Rows from block 4 of a small self-supervised image encoder, named by matrix and row number. Rows with one number belong to one neuron. Each number is 128 + 32 x the weight over its row's rms, rounded and kept within 0 to 255. All counts start at 0. Numbers have three digits each.
After each neuron's rows are labels from the 100 images, of 14976, where the neuron reaches its largest size: "strongest on" is what is common among them; "colour at peak" is the nearest of a few named colours to the mean colour under the peak. Only what is clearly more common there than usual is listed. The data: photos of plants, animals and fungi (iNaturalist).
# gate: MLP gate (model.blocks.4.mlp.gate.weight, 1024x384), inputs 192-287
# fc1: MLP up (model.blocks.4.mlp.fc1.weight, 1024x384), inputs 192-287
# fc2: MLP down (model.blocks.4.mlp.fc2.weight, 384x1024, transposed), outputs 192-287

gate.275:131104141183178142131129107014112132170159128106122129127138135127161170101134124107170114121161172136180090149115125148158074045102152116072140140107157114119127085107101149066131085114132123151125096111103069116097123120128152120129155122132132165076134091116132105170032111103076117169
fc1.275:153128095099141141108171168111186098134099146145118117108130078104102130157070134173136133098092073171087083112175079129152189100115117116163121136149164160128069110143068115165184102125129091134086118168127159173085108120166135153053113182138154135182090146111082079109141110142163160120
fc2.275:111103152151129162132110137101102135096150095138084063115174124160113105183125111125166161098106102148150133134136169121094133128140170115128134122138143178151110079123128146122132119134131162118143175107154103127174163054117073157141097112125047149160160128073146087138156133134191142103
strongest on: class Aves; order Passeriformes
colour at peak: brown

gate.722:109143104156129072117124127159120161083124128098143167163144108143146156083098087157111143137138140135157190123033113111163179120093144150121192152116142103217118056147145106101111128061116159054136087149094096145085109126131140166173146139079169124096152115082143148131092101109128134142
fc1.722:171104170113126169195155137167120121123146099121095085134133074108156189098130131090105103205145123125158142133172139136111093099182120123146121142149116186047102198097077088154128139137138104148092138146132141092128141159153126064131185115199086127162134111126151153090112144119156114096
fc2.722:104107128186114154160142148056151112108103177151085129082124160113175095197102107107126204156089096160153063128154123078073109131128134130123116132154150089083214117125139142110130139167083179120129126162144170112117159134137108120120111146142094162103087126132185177094114151143157092114
strongest on: class Aves; order Passeriformes
colour at peak: white; cyan

gate.532:171076108125166173107198197149131148176092169144085063105091128144082147198134139125175125080164120113125119138115086133136168149094161163137097095164093172126124140079180129134059204170180105112133153158114140105103163145104099060095149124161140067134118112133113126128155140167117115108
fc1.532:089117158106112151167118092094122131100121077159095124064109132127137176122143152091153089075146079124184100096141076119129129168093128130132160132082191107122150112219145186121162129158074094126101138144137146099136101100088112119165075151088107095160130096128190126165137139127118150140
fc2.532:102190083146083119124117086069165097119189059191126141176158160057140199141124107130140084079168116159137113151160118117129121113145107124081142119099156108127103118159053104164105130097136177146120124144174089136171163184106124129169108117128142148139095083127157127088160108084118116177
strongest on: phylum Arthropoda; class Insecta; order Lepidoptera
colour at peak: brown

gate.536:173096109091166108171134089122187135094075108098137097109157107151181092161168138107132079118061101166125169109127139119112137133097058121099083164118061152158149099109142114130099127161104111082175143141122137083148135162134096154156178089133116122156206148080133117165123129067205180116
fc1.536:129120109157131084119095050089138135136131156104094156107053138077152128135114180127139098099162185176138132109149154177064119118117162133127110160085158215119126147116182131179155181090134118153095185151107151140143130075106114115132121147103141143132143141149086052108207170166175135177
fc2.536:122123107121128100149145101134148141124166134193157139128154202163149137120166119119118091135116131171114124135113133112115118179147125115110135116138109151094184114106185160090127173100154100145180124105122159160116145067205134107102151144143192108172134111146061104123134192135158173160
strongest on: phylum Tracheophyta; kingdom Plantae
colour at peak: white

gate.372:154152134151134110139119160148123124088129111085142129161192104104126164108122105171141182095122124124103139114120199078086124094133100096120131129122049145096172129104080159173150158055139084159136141163125134160186078160128085107139132080152121154107100104117162135127157149142104137126
fc1.372:099120145105166150103168194118123143105109111167151168178126090168119164093053189187115174075073161103135134180117088066081084129120156156099148135048094226090095134140118098136088142140157132116133113098086071154187103109173146184142139154134126125116185158141133169117126074095138131159
fc2.372:109118105142125099134099130149110137141085091132132111092124137120103137046089165125092150154178133111135113104125148099146142131093080102146090140113171161131126121108089149205075109086125093105145167101135136111079069086122156164134156130119047110083119143160100147134134143097127190109
strongest on: phylum Chordata; class Aves; order Passeriformes
colour at peak: brown

gate.624:145147100076094169153142090145139118140129125137146133104131103160133107110096177135108096118172107069128178092095186074131146110156145113146154189101155144124127154146087116067124151121163132092123120152074093145106164118094144174103125163076146144115118119120092126116177137152159168096
fc1.624:125165102059147092160187125117160184160136096097123101126054071175128121175080151096075081087221141122130181123095118121101111084136188117117116154143125165176101140111106103088136100154143111121140122111127129113088165143134185144106110044136167129126150140126143117144110115140133134124
fc2.624:160133110142054154132085127133111134087108140092150137127143135148148128135099134094160184158137107086142156133127121127146112138091152128072072149119167158132155118083170161033059140142169125069179047166053119151147150176116168167109127153132067099134108131100152147167161105140112165113
strongest on: class Insecta
colour at peak: brown

gate.18:155140107147143117133072177092124166145146123155109094128073118077117130091115122132151105145125094163146117100071111120154199115152126146075124131121109097152150158155136106137064135143100123131136127181149113126135110137094118087184103152109115111170166089134121184121125110095221104100
fc1.18:082131129142140130138157111152120080090133117107104130129210135133123116122151131090124179121145166112134122111173086054135101161081128140131114148111130126105073148138127140170166192074162131127081153100127162156121148144128150145061106078156101179086188139148124101106126132139103131147
fc2.18:167114178080158147119130153098124126133108132151098117107123142147100110096105119106147167133111159106106124112092153071102112079160041135117155105122190096135132130134088148195153173113171140125162173136150122188207182151120145097156105184136156120140095122117096152136071072156083120112
strongest on: phylum Chordata; class Aves
colour at peak: grey

gate.658:169083162137142106116150113139134070082167105046131113221095061148123077136105133086117160164105143148087139074158126168063147170078178132155145099148164099121128134095066127113171112117126086177117140112135089140101142134135171228129118123127120104142129101097109106098107070087176112153
fc1.658:191057133147139178133131133129100114088161133080088086191138083138123090175097109120146119130099111133094160079154125134086140152103174138114139096142122070126097128129066144096200148133124087142118112109108135155115163165118151193183109137147147077149072111124101135065134115090133107156
fc2.658:054127186142101180131191099162101086118137124087123143137165199113176141095135092119133113176131170151154126098062134138107131168122136124142131174134166132108111103139056165086112140120124122120157116164082121213135124135179113076163125133178169150120111157119106114149182125143106164133
strongest on: order Charadriiformes
colour at peak: grey

gate.621:151146122147137106070049097196118070166054140125140124155117117076156145127165119113120106085167098141150165148150133127116152137103137148176154082143155182160136101145150082169087127154124075078184177096185110135149056087144163131145118193108125101126119097128155107139149127166117078160
fc1.621:097168103131168162146100148147165122159112106182137066086096074151096106105084125124137106138135117082049155120155122125136143097164168162124067174096167092127064133176169142140145173155165115178104217177111122103113156124054153102045110147083095191094129115135092123198175099084158177146
fc2.621:101098127139159111143141101098148138129152132128129113081130060148155104128101073127097114164176075081121116116111068114118094139078131103151073146130174102132133163154167150096173099112167143157105142131172113142061105140072080118153134098157086091170105112126190137133108096203082087104
strongest on: order Passeriformes
colour at peak: white

gate.707:061088134142177193169079101132148130145102133131122121128140163101129156084198117110142141166191157149105152106121082136106140152117142120133123115149111130083134135163105099180083092163121152146126122128089122121115135161097170053104080081080113101103189144098068088188149144110115078109
fc1.707:174186173144083061135153163154169146159159120160110192152085078131135098109120127126110063132056114107155122153105164139121091070155154136097134120123109124142159092108125190127164121134115071164183163107175121140195087150173094173092118167198128158137120162133097156069111105118148160114
fc2.707:186144155132113144113144179163121161069067109140111139082130118119113101142152136116100088099094076151131146183098158178093102112109161162130162149086087137129136146099145095139123124110140090125112167141146144137128076219135118135131136147076097104142102106110145103158085099147084113137
strongest on: order Charadriiformes
colour at peak: pink

gate.263:143090142160124117120173161170202096141154132219182253111148106116183175127137131111146122134166099191199137154129112128148110139109099125175137132154141163107078119100077129091083115100094124133085125160135116171110108148139105082086130103147107153072145103104172166113148089087131123123
fc1.263:071138140125139122151104183147087124128125133078123107111213126127092124089154084142174130099077126109141136080135116132061120135128124170100123083122069152131164110189117126102147075112152148158115130190089117168100124164126120145105141150157104083090123128085063061157166132098181150112
fc2.263:100100136119073169121164111116162108144160127161163157115073115180113177086165110131148070057184174090136089119094137146165098144179179127075108132080163081130082125096063112150118174161144157149105102184197123080154085092126120159184152094122174142179165136108128148145114122084140185093
strongest on: order Anseriformes; family: Anatidae
colour at peak: grey

gate.187:097178166130060142200133044132158085118115129101151184092136098173133168154040128132088195116134106105087162143166088132115120117121103140122102151148124096095079149157074172114142147128136154140126164084135123108178138132166106138149119160121104089102169095126085161081132188082127142099
fc1.187:076114124156081112178162117089123092130120156145101110104140157149137105175115182174102174128084157129164135113109132123108120094084098104089141181085149094103104141154058135165130074107118184144178149099154089102147109097113117144122137150162192141116182094154103113104095182089110117088
fc2.187:076101121112135138151076112180153111161136108201078104042086085177101126169221132144131143119131128092093148073160113126095110142172158111122135157134155166071115168157134120112046136081159157133040162147120175098169118143112165095139116122167121161096142075171098095166103132119116105067
strongest on: class Aves; phylum Chordata
colour at peak: pink

gate.329:126156144077119137114127122116076128145102171166098119146084152152054081149153158118084146137128119136156130170061042156154139117108178174111084090130133086136172134139173111147170164159122102129135134160111157130080134185105142161085120129152138105131155108144236131134125122112092128092
fc1.329:154139129179069142104141112152138114118129129133104113103174119111149164089140081153137130128118196098080089086143161131104108088209141096115125181151098148143128137155141102097054118136154150132174143162176149073149103138103133094153108085120090121081058164076144174153132123122145138113
fc2.329:124119141157178070120114092173154068156140090130127124109104215138120141152137138087136074146159109167163072188143147096106103139120143125166198157083156124107147038211091146103099133189095141111117155140128114153126107094153181116113097177140155093150089159133167164111121118102129177120
strongest on: order Passeriformes
colour at peak: white

gate.348:133107145111205185057193087139115134122104125140157103131103149121091190173109124159112148118124081125104132093139072058107110106070150103129071065149109163152107165201046139147140118115105125071138087129162160129191138150070121096118135100070138112093124128126167124138184130112089194114
fc1.348:139135133172107109138138119129099158079115068118079170111140058157182067135114131139141170120144118110134136139128146199140133135159064134096181139097143101127094119141142118095089162092162106132154139110152153118087203100132113199174150153162122147055037126128180138138115112130138093159
fc2.348:128129101174122168096116169168109189090099114115102125059140133106034103123135103138083103128183120102060127149079108183127070082107136150156177119123149142084064130091113108135193162164155136161150128100152067107160196156133150145187163187139131097156162137159134130102070127146106106100
strongest on: class Aves; order Passeriformes
colour at peak: pink

gate.76:156082157153089146198154115156172130184092121120143079133087138239152101144121156077111122171136160146109128104120128135164157234135153129238123082129158120097178116124159105123160145093093107127104120127120103141211120115111097135128109108051123059128213169097156125131103138138133118155
fc1.76:151075170164139147148093102181194123177153113133110147160139150227142082160061110131120085176135151157115157123151149125150123191152097163229105100133162124084186100131150099146168148081079137133145097127113115178170174146092082115118097105102112137132153166103157149142127154117120123123
fc2.76:143079162152037076098166127141159158162133106101143138103160142130111164107130122175090170098099156133057080173146064119119094165121101117130146156114105105113113132112173111082128119103143172166122131181138131138140132141103130162105125132074135125130136132138122117127118120127148097184
strongest on: class Aves; order Charadriiformes
colour at peak: pink

gate.625:118146105125137120111118192167100148154114132148123117103081145150131126093120086088115129166078107092122191158082128100139101111168122144031187191068121157082098115150142081134111102156100168122153196061096079181068123057176057131131140179116206117126126097158156100141113187153131116152
fc1.625:169144164090141139133163135150099067149120097147105132144132080172157150131186080143158085143148151168122111141150163110114125141096148088084133078083127170133148123109128200111147104068111183135153101121121103220167141148158132147111077120113121157178112120141126095121092125114082099149
fc2.625:100143133144098117083177128151119089116123081108112161104185208145103119115157085108130114095089141111097164143143115112162101155088149062158088137128118171153115129105102125108129162154105113067142071128108175125165159161137083090095135118106099100082121079122156142111144148130064150154
strongest on: class Insecta; phylum Arthropoda; order Lepidoptera
colour at peak: black

gate.472:151187174141120195128091121148122147155118072142137162143118128089134179120119099160141177105143092195137085127131111125117164123154156167149071062103116083179111179125162186135101138159177154130147160099147124229129088144078099124098099092102167160143180100134151108067186134154103111112
fc1.472:123112116082173145131133133134125150126122084175100134063103153186188099102097100124099185146148133147101197125169139089160165128156113113110130087113094099091156114129101118167109140144053154089130139118128115253149081073085149124148120121160140120147153168126122133148159160154062155169
fc2.472:129054110168160118051155097177136094140099108150147127127158063139170137133098131160091125192127120146136150114127110099130097117055133125119154082152165099103121137123106110210134076168091054137160177116093098158090096075155126116110164056107154096063119169115167081171130126066155103092
strongest on: class Insecta; order Lepidoptera; text has "moth"
colour at peak: white

gate.535:128147151119093175121146119106150058131176156191082106047150115100163197195079127141097106151107075087142096139134185135118091125127133119148085122141147058088099125114180108158169122144102132111159046123107081175138142140110104118118195102120110105114142172131135107137165113104146151094
fc1.535:150147159102121142111062141143112168090126127145099116131152172126112165152217174099168123102183084120121092132101096135138104134170152058107120114150170109108101151169161131120129128099144205096077157080089112088148125156097125150138126077087106188147180121121122087095144091111133157174
fc2.535:106145099150179143114077165077112107157203199142122122149112122123102122105125114117140113114143067101133112096124119041160108126122095164135133096147103124125141103132129111070117066085133088085168150197145112162041122065155195093136147169120131152116099135110152108109107121143179172138
strongest on: order Accipitriformes
colour at peak: black

gate.564:148118128113136096154173145115141114132115123154118128148127151094134103152084122120125095131067194135125122181114159106124165117100144125123161076128050159094100154075142126117096035088130126132102138141104134086123077166193092122104166069125107089116125111077142167120191117109129096138
fc1.564:217072162164113088162232126146136130150111116140112071156043161153154094116131205129110141150092130120089118175117146080122115149096100172125147101110052142090107124108111135103111125118170149193154119163070162143110107161133114180083155166130107146100096066085106123115134157136099090117
fc2.564:130085144196157148126190130119153184066094172103168179161092129134132167089136143169132137138083176119122079127151096199113098154142067129162185140130122134099152093129188111153091129149161079157140090094095192143128128160179132143183138120107115170157138141173093086034148120099159083123
strongest on: class: Aves; order Anseriformes; family: Anatidae
colour at peak: grey

gate.273:130117159121108133112140144184131109141122141133127130145139094173109141127066033167161147106161041161116099118077160085093114109143124120161189088152118146099187143092151142132113121121167160168149129153130120127100143094147116117109175153094144107166144115114061121120188117144103124102
fc1.273:137197140113142150162096163085128122082116111150134145059153110123131143120116128121144129202088173105088103135170160119086125173068154134117096099093121147111132087172161195122141125063156134111155141166107103099159169081117141182068107172135131176150154141131134133113143068109137116067
fc2.273:048084143145139136134198115153129134160131111169095190136124092126075176085097129108090106099136122188142149140083087110097133099163153099143105095114214185098111136105174162136165102179146171084157107153147122125150119107123132112157147126099184127179142156132147057184091156130124107092
strongest on: class Insecta; order Lepidoptera
colour at peak: pink

gate.445:103120059090150075108160159181221132124152071096089154092141134135131162105159147152142093121149148139134131122134125152153086064111138118125141108159169164153077139173149095104144114108113130177137122125093081147036127115110123172168106137118112078155155128121134181152115118152093143174
fc1.445:148133134184097137159144133106098081133094114219192121057134133136093098157089131103138115184096145101139123172111126132152123160104139119111148130154110055113148143117107096101085144136139158107108100127186144168170113167155122111074141089096139129118114170149191078126102139128086125106
fc2.445:167151117160107148136103088104135083119123128186061081113173154142143143207100105129135102134203137141127132114072121166151129117104149099081154097171199095126135090135131127147100208156120096121088132135096105094141083169093130146143176115102115143188087122118131174102124131143133119162
strongest on: class: Aves; order Anseriformes; family: Anatidae
colour at peak: grey

gate.620:218177134113124111113164142130067102119092163174175146136091143165117139162107146154123097156149155143170100185065104094107141126115102175161095099128068129046189148178163131169132130156116106170140152149136155141130167165188110152100164103110105154107176096151129136080116122161087107101
fc1.620:134207162133173116155100117140153114117103186173158165125115060113133126115169122139116112109136132129171129134052135144085128130125148151135124127101119162120128104144098138145117144117123141164162140110145107145144108087180094090115111227108146131127099135129172125066109054073090095164
fc2.620:163123110084124109127056160116117126101127126204068138090120137115167162105107071129149133055104141128147118106079128135150187121166153087132089177076135139145114142196142126191156141119118098151100094164113168186156094104189095142121161107105104095168116110167132135148099174157116112100
strongest on: phylum Arthropoda; class Insecta; order Lepidoptera
colour at peak: pink

gate.379:167158105108148062117123152137175105092143154192073137146140111137181094105134113160136103092180117086124061129106085102159126124111078116167094194136084140078102111123159135075126163090115148063085121112115123137113130135127172148170129089123116160121147166152125112076141166137137114108
fc1.379:065062155129039151065091135119143148213106172086152132145151101123156121112103143066117181108139139065182121117076176184147094133181205142127135093102139106125117156159117110157178147164168044096148092103101197129148158082120107091085087096061110153133130152152094129209141185150172171152
fc2.379:097091110074106077178160128107157179078131090118147136094127157150119146166106169120113106114097142092122144092136116121087132132125120141154128178083160162099124156118072129154118126110138118129126106087157152129071061109124137108119146104150102049113101083092096085110076080178145077133
strongest on: order Lepidoptera
colour at peak: brown

gate.320:144179181173155124093157093146116181135112142140164057119092140116135093212113135127170086122117157097198160145115135074129091109104156166116167077180126185131120147116084130116074124099096141088114130153133065118111195111161145155122120117142103158119090130106107114161115138059117119200
fc1.320:117101142162184137100138121113102129132085153091082101077111166113116110121120133134111155065057134160127143170091156121118103181054152132147144171097134123146140095074090142119160162126114165098133123127089147180178164133145169135096160088076077140115075145149091126116120118135123126163
fc2.320:123065092115171111144095149125136162187086119160122118115122140058133131166205143160172100162162094055205087148106153113152119118177150136144137146104122152140172098073131095159102113119157178151110127108166149141155067116126167146071127184081096097124137160135138107125093099059123126118
strongest on: kingdom Plantae; phylum Tracheophyta; class Magnoliopsida
colour at peak: brown

gate.699:166105132142100114099076142149193193127100148116148099169118123136132138106092119101093136142188127147113148169103104150096099162061142157145110101154123060149064182057109166180196091155197149145139124111153110127148198164106088127098125110095144188164087075122169093123115144134133136152
fc1.699:107112147126127159061077127099166112151132127118154148138114113095152163089131111079116122110099145147087134152092075187109134118164129123141139131105093087103143035167162118220149116177148188156124084172126117114160164107112112127103127165151123124139185149141072136145103115113037144072
fc2.699:154077149140114175138167086099130128169128156135148132116068100116143105134119178163109129131128099089046149168135118183107121127118089168140097164145129170070148135108122183147149104121120100159148073099117107123105087171150117173107144129140119133095138094125153159090141151114128105103
strongest on: order Anseriformes; family: Anatidae
colour at peak: grey

gate.351:114145135107173189132167111092081162183129130152114087090097160149138079123146125108133098142153080111095146052124128125158135072146114126131145139154115119090234133095102146130100170129091114172112180183150100096114142117130085088102121149117168122114112126153103154145129150107133104144
fc1.351:177114130106197234175161135096047119151125107103082145143106108151138091079100037061130125113083113146140154127133114085136124083113147151138103092139159053112130137079144132144151127101086070135069122148140159154113131089132119083106131148110133102100171107096107141110143146163090116141
fc2.351:096127113105117080114091160196099150233138147159189145111098085088140136120152093177090080143145134145114088109124141118126159087135085066136137119081116094139066156116173089157114097141107123098107160146122176116116105114188089066074170136088136137198081144110120117176147103150077125152
strongest on: kingdom Plantae; phylum Tracheophyta; class Magnoliopsida
colour at peak: brown

gate.676:147194156123078144082126151098175106139124092152141121147099176153107120120110156078194136133165133128177126146118125148130112103105180138136094095110162160142125138135045109096130106083160118155164127106128142102137119159128094160156087140158134096097103152125135092123090165079105110126
fc1.676:152125185111089179142103120110163096167126125106145083140146157151107129143170108091179131128127148147137083124155102202088054134140156107153133120135174157115078120137112140123117111099165106142132119148144127147195130153108091171214144105149102106147130157109098177159150115090113111103
fc2.676:084185123088122119113179145111163116106109149090135114136147154160136122162066149148111088159106124057187144135119146102179126116189097065143080205074160154115175212150072121127104146113159074194098127190151123109091106150078119156108118167170110154153093093134128124145127190102080187189
strongest on: order Lepidoptera
colour at peak: brown

gate.678:120126121083108122098119127156147138137147098125168151122123136204099108130100100117131134141138199135152153167093096147149154139124062162169107135078130134109096098110082168125109150105146161087073132129115150138126126081105120114199144170136069120097142114109121140082088134108139077062
fc1.678:135102139208160179140114146103155113168118170151043083109130125037115139150128128125085097111165104119151085119168056140104101154130189106086142130123056132135102123148167103179173114130144055140185134143148166122207130146142123174069111088150162091202110121092154087102138141127118155178
fc2.678:055114150141111122159149164081164097126126086157127126133117131140139106087159125115152134181097111120125101179096108125134038170098118111111100142108135175114139133091154097094197139161143144130110127191172155105079123160107097149120114172096132154139084146162136201160061145115099153147
strongest on: class Aves
colour at peak: cyan

gate.735:124171152147174090115146159069184092105144122139115190141075115156138203139137137135054114160142151136076154139117139182132120142168165137170087125202140147118139092132145154097154142125092159126130105124078151141121130070145108091067083110130071137170134150084135157120096101152115085111
fc1.735:152160136127175146083113135070125125146110105097169130129083122138158174100088134089030119138161125122092137169134132140148082153094198126156110135153123187082091061107140128123121161116123135072076112065061127123140122124122065135080055084105044165128134157126147148119091104155173112098
fc2.735:136067117121147146105120120106193145163106092138147060144159104164174141147128105126075154130141128120108105122180121114147121141073161083153127177127128162199144106094148150133155146107137148127128073123155102116147143131136126129150155182070109127113134143138105135170071139179119119081
strongest on: kingdom Plantae; phylum Tracheophyta; class Magnoliopsida
colour at peak: brown

gate.151:159173180045100121157063095133063220117093149142100096159137082045108122121154216176164097199111147137202127126154080170111132145146131127132089102165148153139131145174096118152113093157103172068167077087164168143125106103129135136137109159083139142166147121124090132178163108143222122139
fc1.151:116142156137100072182128159117154182105156088103087061137129129073121108075148196188173127145127123170090140118153118101118124061162107098108158094159122215147132154135194087132158091151100179083123155135161154099070140131125135167145138210032164111171072159086097112085159152161149153118
fc2.151:126114128083067123157178110167119142150164117142165156151196099144097150159122095095139128122155125144101130172157118165096110123115123071150129112147090089097172137119082061131073107069148111096135067094163126123157088063116167160061099135082127091084158135169137126113120144157127099127
strongest on: order Lepidoptera
colour at peak: brown

gate.311:130154116114145181093157144126088095111138140086094084168141084202094199171099117148130087164067152113160128147114117172107103143133112101154127145133157139110178156131134112142104076166100189117136136090167108144082152081137071100150156142152106121140077119138136134116146121102164126106
fc1.311:113110146092160130178103062104114169200161152101129169119126103122134133145153080076085087143134148104081134142117141127108185191146187136144141128113132196165120150151136116123088114145126138113146118127115108095169132151115163101132117156079153152137171146088140123127155124126089141111
fc2.311:103117195097099085197087133148113065104100183174114116132130102136092101116129158169159131121109159164179065040126063071171105132102159136074123101140128102095077182119160109108130196102119095159209126168135113144099150130146104101128131152175125141153156158147122118150128130152145123145
strongest on: phylum Arthropoda; class Insecta
colour at peak: black

gate.219:162151136111157166118094159156203097145100120130096112091141116088179153156116119124103122107187084129157100118140092116097162151098146110159104154107054051164071186089033114129127154175091203140161114186073115132137151098177151108132123145112125110183110138129106114145123132082120130123
fc1.219:095115124134169133096185155084099166126135127136141169125122087111095180146155156181135085112184145117144121102135113136150172169101120107151130152106182097162132159142055114081144147110129183102206096154144147111136112108175129084078105099094136137136090155075125124118096138062135152123
fc2.219:155162133127167140174099076132141129109154110130145133096163099118118139136138169087174054170100154064112127059181164131160080108167114139167135117140117105092177133182136094147104155134117108135125113095069101161109199074020182110126108134086206164108097079104132146098109164140136094118
strongest on: class: Aves; order Charadriiformes; family: Laridae
colour at peak: grey

gate.158:126083096173122103088129141182111128153147123125153161111139139134130128175130151121139124121159126130113181147180194066072166171079060126154080186120108079199147147095174117205136107131182091122120128135168153094083128155137133176144122104064163162103117130133066096112150141145153166163
fc1.158:075086176145104125132123084170160112127136111115139117152132104120191114096132175157085173148099122132090152153103147106145104068160100084092153124151094146219111128149143182132125071084174099130148097168144175134130138123107111134104125140162173124131063096143178065105110111134134188159
fc2.158:176174169150110118140094167119120122106114125161120104110090150164126125202124110138101074188156126129146094119090205132168151090157155191118140157133105138160172151160149112099117153119132164108048139114105079173109081143096134136161091165099181115116169090143145161118136116140105096135
strongest on: order Anseriformes; family: Anatidae
colour at peak: brown

gate.125:125153145137090137205099141118112098049156123128099153156095129112130124153074127128173121099150110104171169109126156153108173114116127125206107183119095154160088084114165092176143122128151105119149145137125105147131111098159081128143125148088112106186136176121136185143134183117116159091
fc1.125:197103096154174137098135075168140176165112150129128087091111083142117118105153073131090103176086151121174120096116086135142094112110084083109177137100142110133147159092048143107129105072120154157076110199114131145121134129129153140097093074145139141120100118154132123088161115120109088140
fc2.125:105139112130059202135096119112097158082106142095107144148114087196153131128095165180083231129132138117086094141163163108150180096111133173138106095176122134135126112122091131150106109118172145091110167149107154101086095057132172132129193141109070133099080128083116208140148127151130148168
strongest on: class: Aves; order Accipitriformes; family: Accipitridae
colour at peak: white

gate.296:080157128120121169125146129092105141088135148114142095136088150140122092098123105141167129088132129063090161148168130152147116151178138122105154128193125121137077149078126092141166074132141180095146103096123141144120144134141124072116162095104091141187099150117060117186094074074102092133
fc1.296:094158121166127127109196159150111105139139110117122126102126089122082110179146201164149147056076168138125115107165174112119143169135115161151126151130118168126189123102119146128146077057119144146188078134129102094098123080108171072075121134185135104169121157065113102151123100115110100098
fc2.296:161097103111141125121183173100159174176111146123099114142106146070119123131142114123144109110145141137131136098072132062140043168137119126141045105091142124116148120146100151233118115134124121149147081093099095146140165080133114130148132119091139052170119127143110072173168105143172173180
strongest on: phylum Tracheophyta; kingdom Plantae
colour at peak: brown

gate.312:116105111143160122082084086114057124160121146056174141133191095164142153088108163134120140145079084193162129151092128167130144110072105155153055142147167113067127136157174138115113129086068070133148095134078145127171122122172168162089096134111085104135179161234074103108154124155102119126
fc1.312:158169183079104126097142079170171130210140137130097158094140077063089131109118204145079138072139125139152110123046165130123096099142126123156141154122168101114096120178132101117085140131113111172206084149114154122091137122151202108135118107136144120152065107099165086121172096126125109140
fc2.312:153068168165194117138120182108139152051174153126110163092146182134166124089111180092188148070095119147087114168128134116073155134166146146160157139122075116124117127117125141109134090124132102131111164120144073188129145130170088101095201123109090067136103087142134142132090134147053124161
strongest on: order Lepidoptera
colour at peak: pink